Weights of a small segmentation model: batches of 64.
Rows from block 2 of the encoder of a small segmentation model, named by matrix and row number. Rows with one number belong to one channel. Each number is 128 + 24 x the weight over its row's rms, rounded and kept within 0 to 255. All counts start at 0. After the name is the row's rms in percent of the matrix's.
After each channel's rows are labels from the 100 images, of 14976, where the channel reaches its highest value: "responds to" is what is common among them. Only what is clearly more common there than usual is listed. The data: aerial photos of the United States (SatlasPretrain). In brackets: how many of the 100.
# convs0: first 3x3 conv (encoder.blocks.2.convs.0.weight, 128x128x3x3, each kernel summed), inputs 0-127
# convs1: second 3x3 conv (encoder.blocks.2.convs.1.weight, 128x128x3x3, transposed, each kernel summed), outputs 0-127

convs0.127 103 [160 119 104 117 139  94 114 133 163 124 143 168 174 109 119 120 152  81 158 127 102 122 144 135 129 135 127 138 141 108 129 116 109 149  97 120 131 153  78 133 113 124 152 138 135 106 120 133 132 138  88 162 118 128 115 136 114  92 138 161 134 162 129 147 112 119 138 186 127 131 116 154 169 114 169 142 162 157 144 183 123 122  99 166 125 153 151 125 151 154 141 103 115 131 157 132 136  88 117 108  96 100 110 149 134 132 147 143  85  91 110 109 123 120 159 114  89 149 106 103 163 122 101 168  82  92 188 149]
convs1.127 097 [113 138  97 136 153 141 116 137 143 102 107 143 148 145 149 134 144 132 103 158 156 125 159 144 154 116 155 115 118 120 139 183 105 118 143 109 149 107 107 123 188 106 127 119 135 123  92 168 107  96 104 130 140 133 126  90 152 136 100 125 141 163 138 110 156 125 144 133 124 130 160 149 104 141 102 133 127 167 129 164 135 114 113 128  88 135 144 146 126  86 115 107  99 146 120 128 140 118 100  89 112 174  83 101 106 174 134  95 133 126 132  99 121 121 134 164 156 163 146 128 155 100 213 127  76 173 141 151]
responds to: crop field (25)

convs0.57 078 [109 126 144 112 106 114 159 117 117 130  87 156 138 167 108 134 164 135 153 136 172 131 137 110 109 141  92 128 162 135 105 176 144 149  88 138 171  96  94 100  91 131 112 138  86  96 122 117 111 128 103 130 136 142 115 163 130 131 142 110 101 128 142 184 103 100 151 141 139 124 123 121 143 162 139 118 142 148 148 118 104 158  98 136 104 111 138 135 154 201 157 101 144 106 111 120 120  96 130 135 145 105 120 170 129 144 119 113 117 198 125 106 124 159  89 134  75  99 126 123 103 135 138 171 141 121 102 116]
convs1.57 098 [139 119 144  84 135 115  83  96 112 111 121 146 171 149 129 100  95 132  99 122 169 144 158 125  95 100 161 101 124 185 138 143 161 118  97 160 104  96 143 134 137 111 132 144 136 133 106 175 159 107 133 133 132 142 114  88 116 136 109 136 130 122  87  95  79 134 135 109 131 114 135 132 190 106 118 122 125 157 153  80 127 104 137 154 155 143 133 122 108  83 113 131 131 129 157 139 114 134 118 127 148 139 153 102  85 113 142 108 140 131 130 157 102 147 161 188 169 117 156 144 123 177 146 142 141 154 160 122]
responds to: crop field (25)

convs0.13 105 [152 126 137 132 171 115 105 179 156 153 153 145 106 141 167 142 128 119 131 128  87 104 149 124 144 125  93 127 115 170 140 145 136 149 112 136 146 132  64 160  64 112 134  90 137  79 139  99 175 164 170 117 105 134 119 124 121 142 168  92 122 127 138  94 104 102 110 131 133 110 150 116 121  90 110 149 159 152 117 115 149 108 127 128 116 111 118 132 111  65 130 153 120 165 129 134 114 131  99 106 129 143  54 144 117 139 122 105 135 116 174 100 165 139 112 140 154 131 127 133 150 148 119 134 160 136 141 131]
convs1.13 093 [107 177 125 120 130 105 113 120 123 131 107 128 139 142 113 133 102 131 126 109 146  89 147 146 100 147 120 156 123 100 131 105 106 125 131 119 150 130  81 110 145 121  71 152 114 147 156 127 162 152 148 102 111  97 156 174 111 142 151 128 148 115 126 129 134 164 104 126 111 150  98 158  64 104 143 132 150  82 118 143 142 145 110 167 119 139 125  86  69 114 124 146 167 180 142 116 125 110 101 120 168 147 161 133 112 133 131 159 145  87 182 112 124 149 116 128 125 114 200 131 149 160 108 116 133 116 135 149]
responds to: building (74)

convs0.19 119 [103 121  73  88 126 140 139 124 148 113  81 157 131 125 170 120 150 155 135 163 120 105 138 111 108 133  94 125 116 136 157 127 123 120 102 122 170 117  89 105 153 102 156 135 113 114 134 114 114 131 138 111 144 122 162 134 146 110 156 151 102 104 100 145 111 131 124 168 120 136 116 135 127 153 152 155 189 154 157 119 115 142 141 136 143 113  95 129 148  93  91 122 140 157 124 114 145 101 161  91 136 106 120 124 142 177 137 114 144 140  90 124 106 190 145 107 123 120  99  58 108 146 119 195 128 159 156 129]
convs1.19 117 [ 93 113 102  91 125 134 131 152 114 116 128 137 144 131 136 155 133  94 125 127 128 169 189 142  85 151 117 109 160 121 129 113 152 115 163 139 156 147 121  96  93 128 131 130  95 137 137 146 108 119 140  98 146 115 151 155 110 139 117 113 151 137 107 144 132 133 150 136 151  75  99 123 129 132  91  77 151 108 169 142 139 161 115 147 107 113 109 127 113 101 142 137 147 108 147 157 143 149  86  84 116 118 115 103 148  73 122 121 125 149 115 127 130 141 179 146 159 162 113 116 156 185 207 161 122 146 142 123]
responds to: crop field (34)

convs0.78 113 [109 117 145 137 111 152 132 160 145 172 105 163 100 173 117 126 114 102 112 147 118 137 136 112 119 110 107  81  91 153 102 114  97 117 111  94 122 117 117  85 148 149  89  96 105 124 147 125 142 128 123 131 167 152 113 119 109 122 114 107 100 116 128 127 161  86 124 103 146 104 108 155  97  92 104 159 106 116 135 112 150 128 133 126 117 138 137 102 158 161 136 168 202 110 145 111 121 158 160 119 131 138 205 115 129  82 157 113 141 147 118 135 138 139 115 150 129 132 103 106 173  91 152 162 110 145 141 154]
convs1.78 101 [144 116 108 117 121 129 168  89 140 131 151 121 110 140 129 115 178 119  91  94 143 142 123 109 115 146 122 117 124 127 152 127 109  72 149 164 121 147 117 131  98 169 105 114 146 110 135 148  93 150 108 130 132 112 122 117 125 140 126 133  84 171 150 145 114 103 137 133 116 129 134 106 156 162  94  82 141 151 121 111 190 119  95 131 116 139 141 190 121 158 138 135 149 140 168 155 163  93 142 131 107 133 129 115 162 145 153 143 155  99 101 148 174 118 167 173 136 103 143 139 104 151 154 138 174 185 130 127]
responds to: crop field (26)

convs0.122 099 [134 157 110  84 107 118 137 133 167 123 164 103 124 111  84 114 158 143 153 155 139 124 166 139 134 110 131 125 145 118 132 134 140  87 111  91 153 164 118 105 147 115 100 146 142 117 165 147 170 134 101 149 101 150 199 122  75 108  90 130 124 155 105 125 123 141 166  86 131 157 128 115 101 109 159  85 132 140 114 109 122 139 121 159 112 121 128 104 102  97 128 161 100 153 117 145 118  99 142  84 110 131 129 156 123 157 121 155 166 129 153 122 120 145 152 168 162  93 114 180 137 142 119 144  93 156 135 111]
convs1.122 105 [123 147 123 112 128  91 147 118 129  96 134 100 144 140 124 146  99 166 143 131 148 103 102  84  82 113 125 161 123 154 110 144 125 106 132 159 143 115 132 128 120 128 159 116 170 173  90 175 124 140 130  93 123 104 163 171 160 144 140  87 115 132 118 149 151 103  96 112 111 146 111 140 123 109 169 125 137 115 106 125 149 124 144 143 153 111 137 109 127 114 128 170 139 135 158 137 124 123  83  83 142 147 125 162  98 133  97  96 117 117 177 106 170 162 126 152 142 115 106 143 103 165 120 117  78 172 100 180]
responds to: building (76)

convs0.80 098 [115 166 143 155 148 124 136 192 173 131 157 128 136 156 174 167 110 161 131 113  77 116 124 120 145 118 154 117 157 113  99 115 107 119 152 109  99 126 138 133 106 153 139 142 128 153 160 117  98 122 106 135 140 152  70  86 141 131 117 125 151 151  67 136 129 121 103 116 131 130 114 121  91 153 167 120 131 112 103 114 161 122  86 124 143 131 138 141  75 139 136  89 101 141 111 137 159 148 136 120 138 125 120 109 142 116 133  74 136 128 131 118 165 146 131 155 113 114 112 170  73  70 100 131 109 140 134 146]
convs1.80 099 [116 119 118 109 135 157 168 154 190 159 110  99 115 150 145 143 155 141 147 109 110 138  89 102 103 155 121 151 132 121 170 113 104 132 118 137 126 131 100 136 157 110 100 131 141 115  91 146 101 135 145 114 102 119 126 113 152 102 178 118 166 136 103 156 153 149 123  99 144  99 150 112 137 164 144 110 114 148 139 127 127 113  73 116  93 126 108 101 127 158  91 101 126 137 165  76 134 130 172 160 102 133 128 146 178 172 123 140 110 140 136 131 134 124 105 118 129 162 138 163 102  74  89 107 122 110  79 136]
responds to: building (83)

convs0.36 098 [157 136 162 103 135 113 165 128 125  80 104 143 180 135  93 122  78 138 124 136 161 126 133 128 160 125 150 169 103 147 139 137 124 124 135 119 152 149  94 155 131 113 147 133 127 105  94 130 152 109 102 150  94 161 107 131 123 143 103 103 149 138 126 126 159 141 140 132 129 113 164 175  93 177  93 129  86 121 105 133 128 136 129 111  97 155 132 130 117 103 142 120  99 137 117  98 164 155 139  89  80 100 138 121 149 136 106 162 119  89 151 129 102 137 125 165 114 121 143 154  90 144 161  71  98 174 150 153]
convs1.36 087 [157 107 152  89 123 152  70  92 117 112 150  79 102 125 131 160 163 151 106 151  89 152 130 133 140 114 108 119 139  72  69 126 128 143 110 123 152 146 123 111 124 128 107 123 155 133 129 133 150 108  89 156  96 110 161 125 114 100 102 117 144 111 132 144 150 133 128 113 146 139  95 133 126 121  85  74 171 140 111 122 157 106 121 113 105 121 111  79 113 171 103 140  95 142 125  86 141 147  96 129 125 131 145 145  78 121 120 144  81 123 119 145  89 126 129 123  79 124 112  97 123 113  83 147 116 104 128 139]
responds to: building (70)

convs0.77 095 [140 125  91 101 122 145  94 127 150 171 134 135 102 145 157 127 157 150  77 124 146 160 127 156 159 124 148 144 130  84  93 180 100  86 102 140 124 162 117 147 121 124  90 116  97 103 128 109 114 114 130 107 106 131 110 110 101  98 100 149 145 122 116 129 108 115 113 126 137 126 104 115 111 150 118 144 141 133 142 147  94 137  96 129 157 148 106 145 128 145  96 139 152 123 107 138 124 160 210 112 137 140 216 129 170 145 127 111 136 136 121 148 111  96 142 169 152 115 133 126 115 173 140 174 117 135 116 141]
convs1.77 111 [170 140 128 136 112 119 139 127 157 118 146  98 129 173  90  77 137 128 124 129 124 100 130 115 186 111 101 136 127 125 151 123 119 122 114 134 137 147  94 115 137 124 104 131 161 134 157 159 112 114  88  88 133 103 101 168 124 141 129 104 116 154 138 126 128 112  78  94 116 130 143 101 143 138 146 123 134 116 100 128 135 126 135 121 105 168 100 171 137 220 134  84 115 139 111 117 142 105 172  85 110 137 117 140 139 150 117  98 122 151 144 109 144 145 145 133 116  78  93 187 101 108 118  92 100 109 114 131]
responds to: building (87)

convs0.90 103 [127 111 110 154 148  89 177 140 123 110 108 117 139 143 157 134  74 129 160  83 118  96 134 125 109 101  76 137 154 141  71 108 114 167 114 156 139 108 178 125 152 118 135 114 131 107 118  93 161 127 154 154 122 156 151 139  87 139 119 121 149 147 108 122 144 120 155 130 107 122  85 128 149 107 131 145 132 118 128 121 161 130 180 137 107 156 121 127 123 126 107 106 104  90 113 102 149 169 102 133 117 113 117 122 139 122 156  93 106 108 155 172 114 190 123 141 131 111 149 144  96 108 172 139 183 121 126 143]
convs1.90 100 [ 90 107 139 121 134 121 172 117 125  84 101  90 135  84  92 183 122 112 105 108 135 139 165 111 125 132 145 103 101 131 171 110 159 113 108 107 123  88  51 132  82 144  78 136 143 123 136 103 140 115 128 138 174  94 129 116 129 135 128 107 126 163 108 106 119 119 150 147 155 153 141 127 103 116 141 108 123 139 135 140 131  98 116 121 131 191 148 132 115 143 121 114 169 108 144 139 119 177 134 125 108 116 123 101 141 118 129 112 113 116 172 143 111 119 108  99  93  98 139 182  78 121 155 137 124 132 125 145]
responds to: building (75)

convs0.76 099 [119 217 125 115  97 192 115 160 129 139 125 122 131  89 148 161 149 117 115 117 129  76 121 125 109 134 133  94 118 153 102 102 136 100 148 109 134 104 122 148 138 138 128 153 156 128 153 131 158 111 167  81 135  78 147 120 120 112 182 134 108 109 142 161  86 125 103 169 124 116 126 109 167 133  70 147 126 124 134 118  93 137 106 109 170 129 109 146 117 146 118 107 129 146 125 112 131 100 169 161 118 155 122  90 115 151 114 116 101 117 120 126 137  97 120 116 128 127  99 140 100 169 127 125 116 157 109 146]
convs1.76 113 [161 121 107 109  99 142 136 137  88 157 107 130 140 105  93  90  95 145 107 113 141 110 100 139 107 104 130 128 145 120 113 139 142 144 133 133 128 193 110 134 136 105 115 102 151 134 148 187  84  98  73 121 142 123 107 108 128 125 192  95 127 106 122 139  88 147  98 121 126 114 155  94 114 125 108 126 118 128 140 161  84 114  81 129 121 157 124 129 133 106 120 158 121 134  95 114 113 112 110  74 113 124 118 113 139 145 123 136 108 122 140  87 134 125 182 112 127  86 142 190  94 123 113 148  96 151 122  95]
responds to: building (86)

convs0.7 085 [152 146 103 163 136 151 142 127 133 164 139 117 120 114  58 100 128 139 148 105 104 151 113 168 141 140 122 113 149 147 155 121 132 129 116 151 119 124 104  98 161 150 131 160  94 128 123 107 120 116 102 102 127 172 166 128 129 120  88 125 170 135 107 133 148 168 132 123 145  98 145 116  90 128 103 111 159 100 137 115 106 146 107 147  97 108  83 121 164 130 138  98 127 108 127 177 132 121  62 135 127  98  77 147 147 100 118 127 151 100 141 118 145  98 143 167 101 163 161 167 149 171 122 151 136 118  94 141]
convs1.7 091 [ 83 178 134  99 106 168 134 136 100 110 103 117  84 103 147 130 134 137 151 115 133 126 154 161 135  88 144 119  89 192 108 122 105 127 128 117 113 113 179 133 133  93 146 130 119 148  95  92  94 134 142 152 151 173 108 162 128  91 156 138 113 128 117 150 138 120 124  97 144 176 133  99 141 108 164 154 114 123 127 136 162 141 154 135 110 135 115  94 127 124 124 132  79 130 147 159 149 132 156  91 132 130 152 156 149 132  71 131 117 137 132  90 130 105 152 114  93 120 155 159 141 143 113 115 184 107 117 147]
responds to: building (75)