{
  "dataset": "aerial photos of the United States (SatlasPretrain)",
  "encoder_norm": "groupnorm",
  "decoder_norm": "groupnorm",
  "max_steps": 7400,
  "lr_schedule": "linear",
  "warmup_steps": 140
}
Rows from block 2 of the encoder of a small segmentation model, named by matrix and row number. Rows with one number belong to one channel. Each number is 500 + 25 x the weight over its row's rms, rounded and kept within 0 to 999. All counts start at 0. Numbers have three digits each.
Before each channel's rows are labels from the 100 images, of 14976, where the channel reaches its highest value: "patch colour" is the nearest of a few named colours to the mean colour under the peak. Only what is clearly more common there than usual is listed. The data: aerial photos of the United States (SatlasPretrain). In brackets: how many of the 100.
# convs0: first 3x3 conv (encoder.blocks.2.convs.0.weight, 128x128x3x3, each kernel summed), inputs 0-127
# convs1: second 3x3 conv (encoder.blocks.2.convs.1.weight, 128x128x3x3, transposed, each kernel summed), outputs 0-127

patch colour: pink (58); white (26)
convs0.104:484511451518515573525519523499521487473517503524510531437525479499517463520479500470482492508538499502525477512503517490490488520558468492496482503485493511483475528521476514500511471537483496497476516537452482472463520486468511479494509468492505502511547497458536468461505475499469537490504454563508515519480500498526535465500539482516497481502447511463471493475521489533529511522508
convs1.104:495502509507546469523527507495514538469491454491501535502479473494513498544467509496473483538575495467497520526497500480543519472478536532525527510498492492476509499512485484569507484455519461482512468462493498465495483518519525518483491537495522483503482458487502459553502479497484477486488502468452480517461503498494497448526523540510488495462485487498481551495473500469506509471471

patch colour: brown (74)
convs0.32:466524490493541497505503467472503539484495491495504531497519496517509512515471489535469473460504513487499483493492504479539481424487545514498529516549478503491558508494489526475496524501497498496528486479492538510544473542514562504518458491497492527517501508521469486489529484536491511460503442524523513475476540518466511502512497512560472530484488451519503464465508493472514497465475
convs1.32:489473523490471515496472499495469560500502507522533456481490510463500474499536514470511489500488475471482468471465481494514481508477471501544534496505484488483472510474501508459483466491533514480464502515512525456539533503495537477537499467491482514503476474524520519501482503565468492527534492461546501529474547455520495482557494464566470489475480498488486494519526492484490482490499

patch colour: pink (47)
convs0.51:515504480485471498507488507479461458482514463484487541542513511525512528468492466503519523489527490466469531455486509514500498507499531516475499463490504456488511485454497495463492486503511525486512552467545490471492492484538471526508508484483533526517463504512471498547489527490505506481517473571496494449495522533494546537447497519552517560501513497495533506498529490512482501523475
convs1.51:537481504507462497455485493473541527499549497529507519500519526521523515466539506483476524457486476475501473496545508544497471485489508489545456487514478493500525485517494543461496504526456472504493503488513478497474495528493542516482487502467490498515530532500510495493496518448472496524509493521546505541489488471495490529540440504542490530463541512487446467490539526468498530499518

patch colour: grey (79)
convs0.92:508512538557479511492500497471528532472483555521531495481506490513530479523488489477498509534478507495521498527502485460508499468515516520469467539516546497503499512464515491531489501499498506507546494481467513472481483511488496508522423488500511507476456494446517553487526475502462504477469458452509496504443483510445517491494502507487527497562502525492506497532537500500541533508501
convs1.92:508491513446483487483509500488509510514510542460475493521499523507510479550470484486514491534503470526491517494478511469514506462518481500518491523526497536456513487521523464541503516497499508509510467504478476513498452498503498507475508454517524487492507539496468517502501488567519498489479536467503540472520510510501458463547507479509488445459500502473493509479578480525565458522475

patch colour: pink (35)
convs0.117:471508498527522532501485489485487545490518502517535514506495510492477529463514481514498524472522488485435483474504479496490474490498509481472510493489456530462508473485470534487508541494519506487510519467577483501503507448486537530467529482526477488527512521495519556528525502484502498533480510489499458518530472522503500543482509506492486515502537507543445447546475531500549475475504
convs1.117:474512514507466528495499441523494496518531498518451487470494548520480498466488524484499488514464519509546474513526465502468491489506492501484477475472488521502527519467481511461525472525474500504483538537499542504472499462464493541518496487503531538526531512526511523457507533533538480514493525545513496470495504482476503545472507493546532492501497511518520431561492480507500505539518

patch colour: brown (63)
convs0.87:534485474478563509465511509496510455512547521471502482481518504504496480507524484498465485488484527500533509469485470506518475434552530559470458516509483520532524525495525486507459510520494508523523479529527506530497498517514460530495480511482564454533469501546500491474454508508515494546464514513486522507510421480484493484509497517491525506486511507506493489481478499499497501524495
convs1.87:474563512516517532497491481480539534507482519489510486502521485518507523492460503550499480451532509501478520465518516483502537483458491481500456478535531472520468506474492496512519481484527497544519514472519526513544478473479541480487479484514470507472504475521535545512474515535525508479498480496480524480506512499431497492484556480486534505484483486506508496482541420496507487494471

patch colour: brown (61)
convs0.64:496498501526486451502563482516462486561512517514520478514533566481493506495485513500483452515495485515461524495469461484483487469517466551482518477507480509520520476465489524507479482504485500526554512512530517556501497545486466519514532514477504530568493479510482515502531473501464491500463482499495534462517495480472504507519524475487489496521475493501514500488486468540537482492541
convs1.64:524454488476513516547447524466485514519453514501459502515526461452509518502453476533511518501497503458541471509469508491510480457514519482504456500464511455515479488504516445490511464516469513534547530494485507509504528504471503477492505477502467467506523490482493484497476487452497500530532512543467505541466465496460527536491519465500492506500463508512525487512497469531501514524481

patch colour: grey (83)
convs0.20:481470502536499489460512458487464498479492462454503497493472533511522523467495535473497487510555461500535505501499528471496457490529482477505514465481483504476490528528520542498477512513507503506447503483515494518525521525459532522514530509479488490499461490494487488510505492476514526511495495487505508509427535467517536485452527521515475564492522521509475559516530506522538543528495
convs1.20:502509490475457493513514517480525516492501485500522492531524473524510536483494558517531487489466515526517542480509527548479484520480531494464474537482529562512489547498490489499467486484486495487504510516499481490462501519538526516518484519466526496488514504484534468475476471504553487507546534457529455444496511509483496468466498527516496500448512503490509503506512520530516566497550

patch colour: pink (36)
convs0.102:504480519515536459486493542515478469496513521507471490517525483525556508499526487527511516469493502467488523473526503473483517509512497473502448498494480515522496492510487492486499484510482475521441498471497524487501494474448484471487506496491487512498501521475508484498489528464521511518499499486469532517532452460467474535505513542517508509508530492564541428530503551557556519468516
convs1.102:505502483530477491515484483481489480504506497497468483489514519510549489505537465484489473520488522533483496454543500499446493490502492500499463468482465518517473497474491506526516488515495505489512504522514518509480466488470482503501559474509500502491551492479528492510505508493481520511506497577541481473567496491496529556506498496471473555549552463485530447535462516529500474523487

patch colour: grey (81)
convs0.38:483519504492483573524486475482520501464524477512482519492492481459461491470477469513473511474480476503528489488491478475529506467494515526500530507547490508471506517466525542462497517517509515543519497467509495514528533496533545475497475485508484510543508497513547507480566556488496563487458445508511472543492492520505496505507475471516479475510488497495489486494495498466524500488442
convs1.38:470477498506480539494501477522480456503486479515508505503485501420496486499498493464446481511489545507474498501467498523533532491491506487515480461482499483509501498476476500454519481474467522479480514487515495452498527485424546515525514528508507501482514484499478510465505511537495503503485492563538520526519508481499517490508506491563470511492528498539521477560485529458520531517466

patch colour: brown (67)
convs0.66:509554497538485541510512455520500482476469481471493517476548539508473502439440522488507501492488492498439468477491514504523472505463556505480491480550493508520542521513494480483460491472501502480478521467495493493535475504452506499517490487559494504528481523474475557486494529522486542500479490509497493520473544481534485501514507500512497521497501491558507474483486508466498496513482
convs1.66:508496509482478477526508451480496471502534462472484515490463522491524500464541504510492493503501489492471524504481504500486523481503501511530475477468493546514514498482494459430519548480514466473474545500496486482488509513521485483530509457503552511487516494519469498531482541498466496480510500560523525509515531501486508515524459511475457446508486468465494489470532462506484428520475

patch colour: grey (81)
convs0.31:463512485546503480469496540517498488516492483485526518494507501489458544514512496500531528486493519490522491500470481444498505541480487450520481445511523482510498498535521518532482494493489464445549523504518525533518531503488499513543514504516501547509497495474486505538513460477495516512484435515533444513457545483475486524499505534506492502504477507535460476529469512506480497528450
convs1.31:492473487489508503546497486516497507475498559515470522504496477525477510540455483459487523489533460478516497498529496477512508503512514493505547554481454482499528513489498550491496527514491535544477502506502513500507497510491454531529520457522463515496525554476514533518528482518525522480546507484500513474493504503519475512522537523527505518508517545488533522560546507507537451511536

patch colour: brown (72)
convs0.94:472508537536489539544500462535494543499539484481486511482517543489496468501549478462479485479489502494476494514518486547518504495512551521486543471421468491489505490501535508491496471507514475528473504489475500464563488534495492485523491484554515487499484543497527515493513495535493526504462480483479509503448483511501494494520520474528498479486503543508475495510490458490443510522508
convs1.94:504482493484497491471502501504541504481493505514494501482492563504542494508500515534508486506532495519495485497477503560535506489487527544471551482497452489501489484485539479488506529497505510482512499484442444523503483536452485482505522479512527491506500489501481486467475516540503504538509487500504518544505549505532508503518503508489452513546500414486521491454470499484433477507473

patch colour: brown (80)
convs0.75:508503463513508479490507482491530550508547520498501484474519509538537512477501461523481492510489477530496489560477483523522486453532487497499480568488470492498508471547508471500474488451478533509488488499546504491508505497470483488509467461510518506476495459516495489478507451486544528501461532522528499477519553465470533454491510528447548479493518512500516482501512507524476529505505
convs1.75:520473479547485513514511471542508502500498501535450463511477550483521495473534494461487498458456494468499468474547468438541483486507483491493480504528498498508483492480506500540495486523532490496465480520486481476534489511488492539451521487506530503528522494499514477497484500459490482483476504494514510504488571478476519542499470469486517532466488502532521482490554518532536485481462

patch colour: pink (30)
convs0.6:517499513502544453515513497539496519453503453471530494495517504516463491511460467506496528462494505492531519497512502482518507494509473488484474475506497454483490512532472535474537506496547515474535485490505548583471502506477502506546525543513511546491491501565503494518502523537467508511461504532504437483495513481476503464458501528478495490501528504494508482502506473535503468488501
convs1.6:495487519472543498492475488502487533489484497487501547531522474513483564508504465531487536520523566462485501496482528457513491531454497483504469513529468469477536485506539525462504510503520520486517510484520483529557551506540497501565460513504489556478493472520531486478539491491500513536495479519491507446467463474466510488505519490507508523497490493487505503477487476517511487481491

patch colour: grey (81)
convs0.103:489524524483521455470464495505502534467506488452480520491502501531494518463542507521489478470470463484536500513481526502517502473424504501505506494474475512464554491537515513490549491516554508506512509493501505541512478515490435530529484524516501520504512481555493526528479510531486486522517511503461524511478514488490520466498512500497459530477502472495474517514480461497536536545459
convs1.103:489510508495500527449490533461514501557482511518495529500541510509497496526479446520517527492517529503511522477545486480479504498506493497495505518479514476486546480497502523477492491536497457573502507504511474505519513516460557488530473522521448478537491464528463512492506491498522488470490546541521498482515464488435489506499495494506521492454480476465539485508475457513531475475521

patch colour: pink (28)
convs0.9:470494523524518510526523488525527544478520529478461492468557506495490497501482472502515509511535514479488499482542491478505475497494503458474484501536538494530514469541536526455527478504546475507488515493530467527536519502459506475524513474454482442525496492508472524523467489550464518494526497477500455473490448525515495517495504510484508507501506523493495470463555482464485514470474
convs1.9:499522504492490470494492515494535501500531532508526512488505562550482484503516498507548503512523506460485510507480515480508492494472523521484517516517547498501513502515514509529524508513502527481469454501497559524551506549486514532538526504508559577490535544541527527530522532499464498541459473465478472474484534511491516532507504491478486526518522469516513505500490479510526538506489

patch colour: pink (46)
convs0.114:504486475479448510480465499501481468509479492477489501531518509486486526484534511488511500512507510493509487463481504487516476525467540512512532534504486490449545510522531472527539459529503539542443517530505488469476467488514511453510483486480530524509500483528521496465545475477524499499505465492513465478494470496522497495533536477550560494481535505513495481514491519445484547488544
convs1.114:540484496459500501541489472472492488499476513501486514503525508474509486468498544500458478513501475551494474487533494505495490508523504525446498499520554485489525523491516481502462539456489552542509476481473527519499482511497455513501487483515478508497558514521491489505502509505510522512520504458510477541541496433548510473496483447510538513468533521540531507546539514504486515507507

patch colour: grey (83)
convs0.14:543488481502465469490462499498499507489502466526523492461527491523535473503472506508516476464532533469514547467517468573525488473509521492506527559515490478517459509481468505500488516509456490503504460519484522497532477489484496553552536517482517516480508464543545492495497527532547517531474471513498484465466471486522511472526506535510479474520515487515520503518507504512474488518525
convs1.14:500537457486470469476461535515510535492509511516491475513512496516463502488535501532509524470541523473531544517528516535519491490548495547531484510498531451473504469559532528501497447520532508503492511518511484513492514499523494488515479511487520518487472467496527454528492514480515448503459528468516490501543486456548468485523461489484518528514475462477501466474510501481496480490501

patch colour: grey (79)
convs0.126:603529506513484466566492517511487516523489517523505479456474492490490499472510477481508447486491504492463503491489449470513513519507521472478483557559482478503475521506510483498513492497531516493512540560541531474516513502568544535479487484522497539483510477483507486473510521496524485503491480483500524503517488497522506501463499500482500513470502497482507499466488491537480498476473
convs1.126:533519507463515461505513487523506487484488487521451524504465527475492474482523474524507522502512503476513502541520526469527476547479509497483529523514559458499464536517511514518505494475475495509473505505501519483492531482581533548494507528496509492522512494483486491484472522564537518485457475508476478523511458479510484504451486538505521525535508525519480537491520540475491499473539

patch colour: pink (34); white (29)
convs0.85:473558570534488559499515517550502504493518534513514502477506505487448465468478479479508510496517529483531474486526520494502509517511501510495484480471504490494478515490507490556551497505490514460494485528482484511445525480484520470484470510479516522480495487476481470485482471513466515520518475572518498501527481502510501452555477464514500480495490510456455501488521483540482530514505
convs1.85:496549523515530596540510517536518483448482540496538510490489507499509484488508498449469491561524512501505502509490525498496507523502497483521495465495474532510498512526504509590501480521479461478538471506520501461504503514445515519519501511516484488486493504460515530481523504490490479504497513480473511501495500527514489505522526507487495465479492487509479559474511514432511513516489

patch colour: grey (82)
convs0.1:469483516477530519460520457513523492470484484479471490551491491492486491479517520475496474495503476543552505491497497477521506457489480519536500534587512486494487479537505533460518561553515491467509444498493522487477497491458495504520475511471494494534473497505489515522507509491497539523483478484494549515443513506468517504501519506522521502492524487478509462497514507458554503483501
convs1.1:489545501503554447440524464466484497526519490519495509545514418472533503474532485518472507484498488488484513485500531487496515485529513495523500541532559562488482527472479517512466515526493504483475508481532500460520497490483519504474493498536502488527488503511456500527540531509477528476493532491532471470534495495485532493504489488506503506450460534503498464499519527495498502506491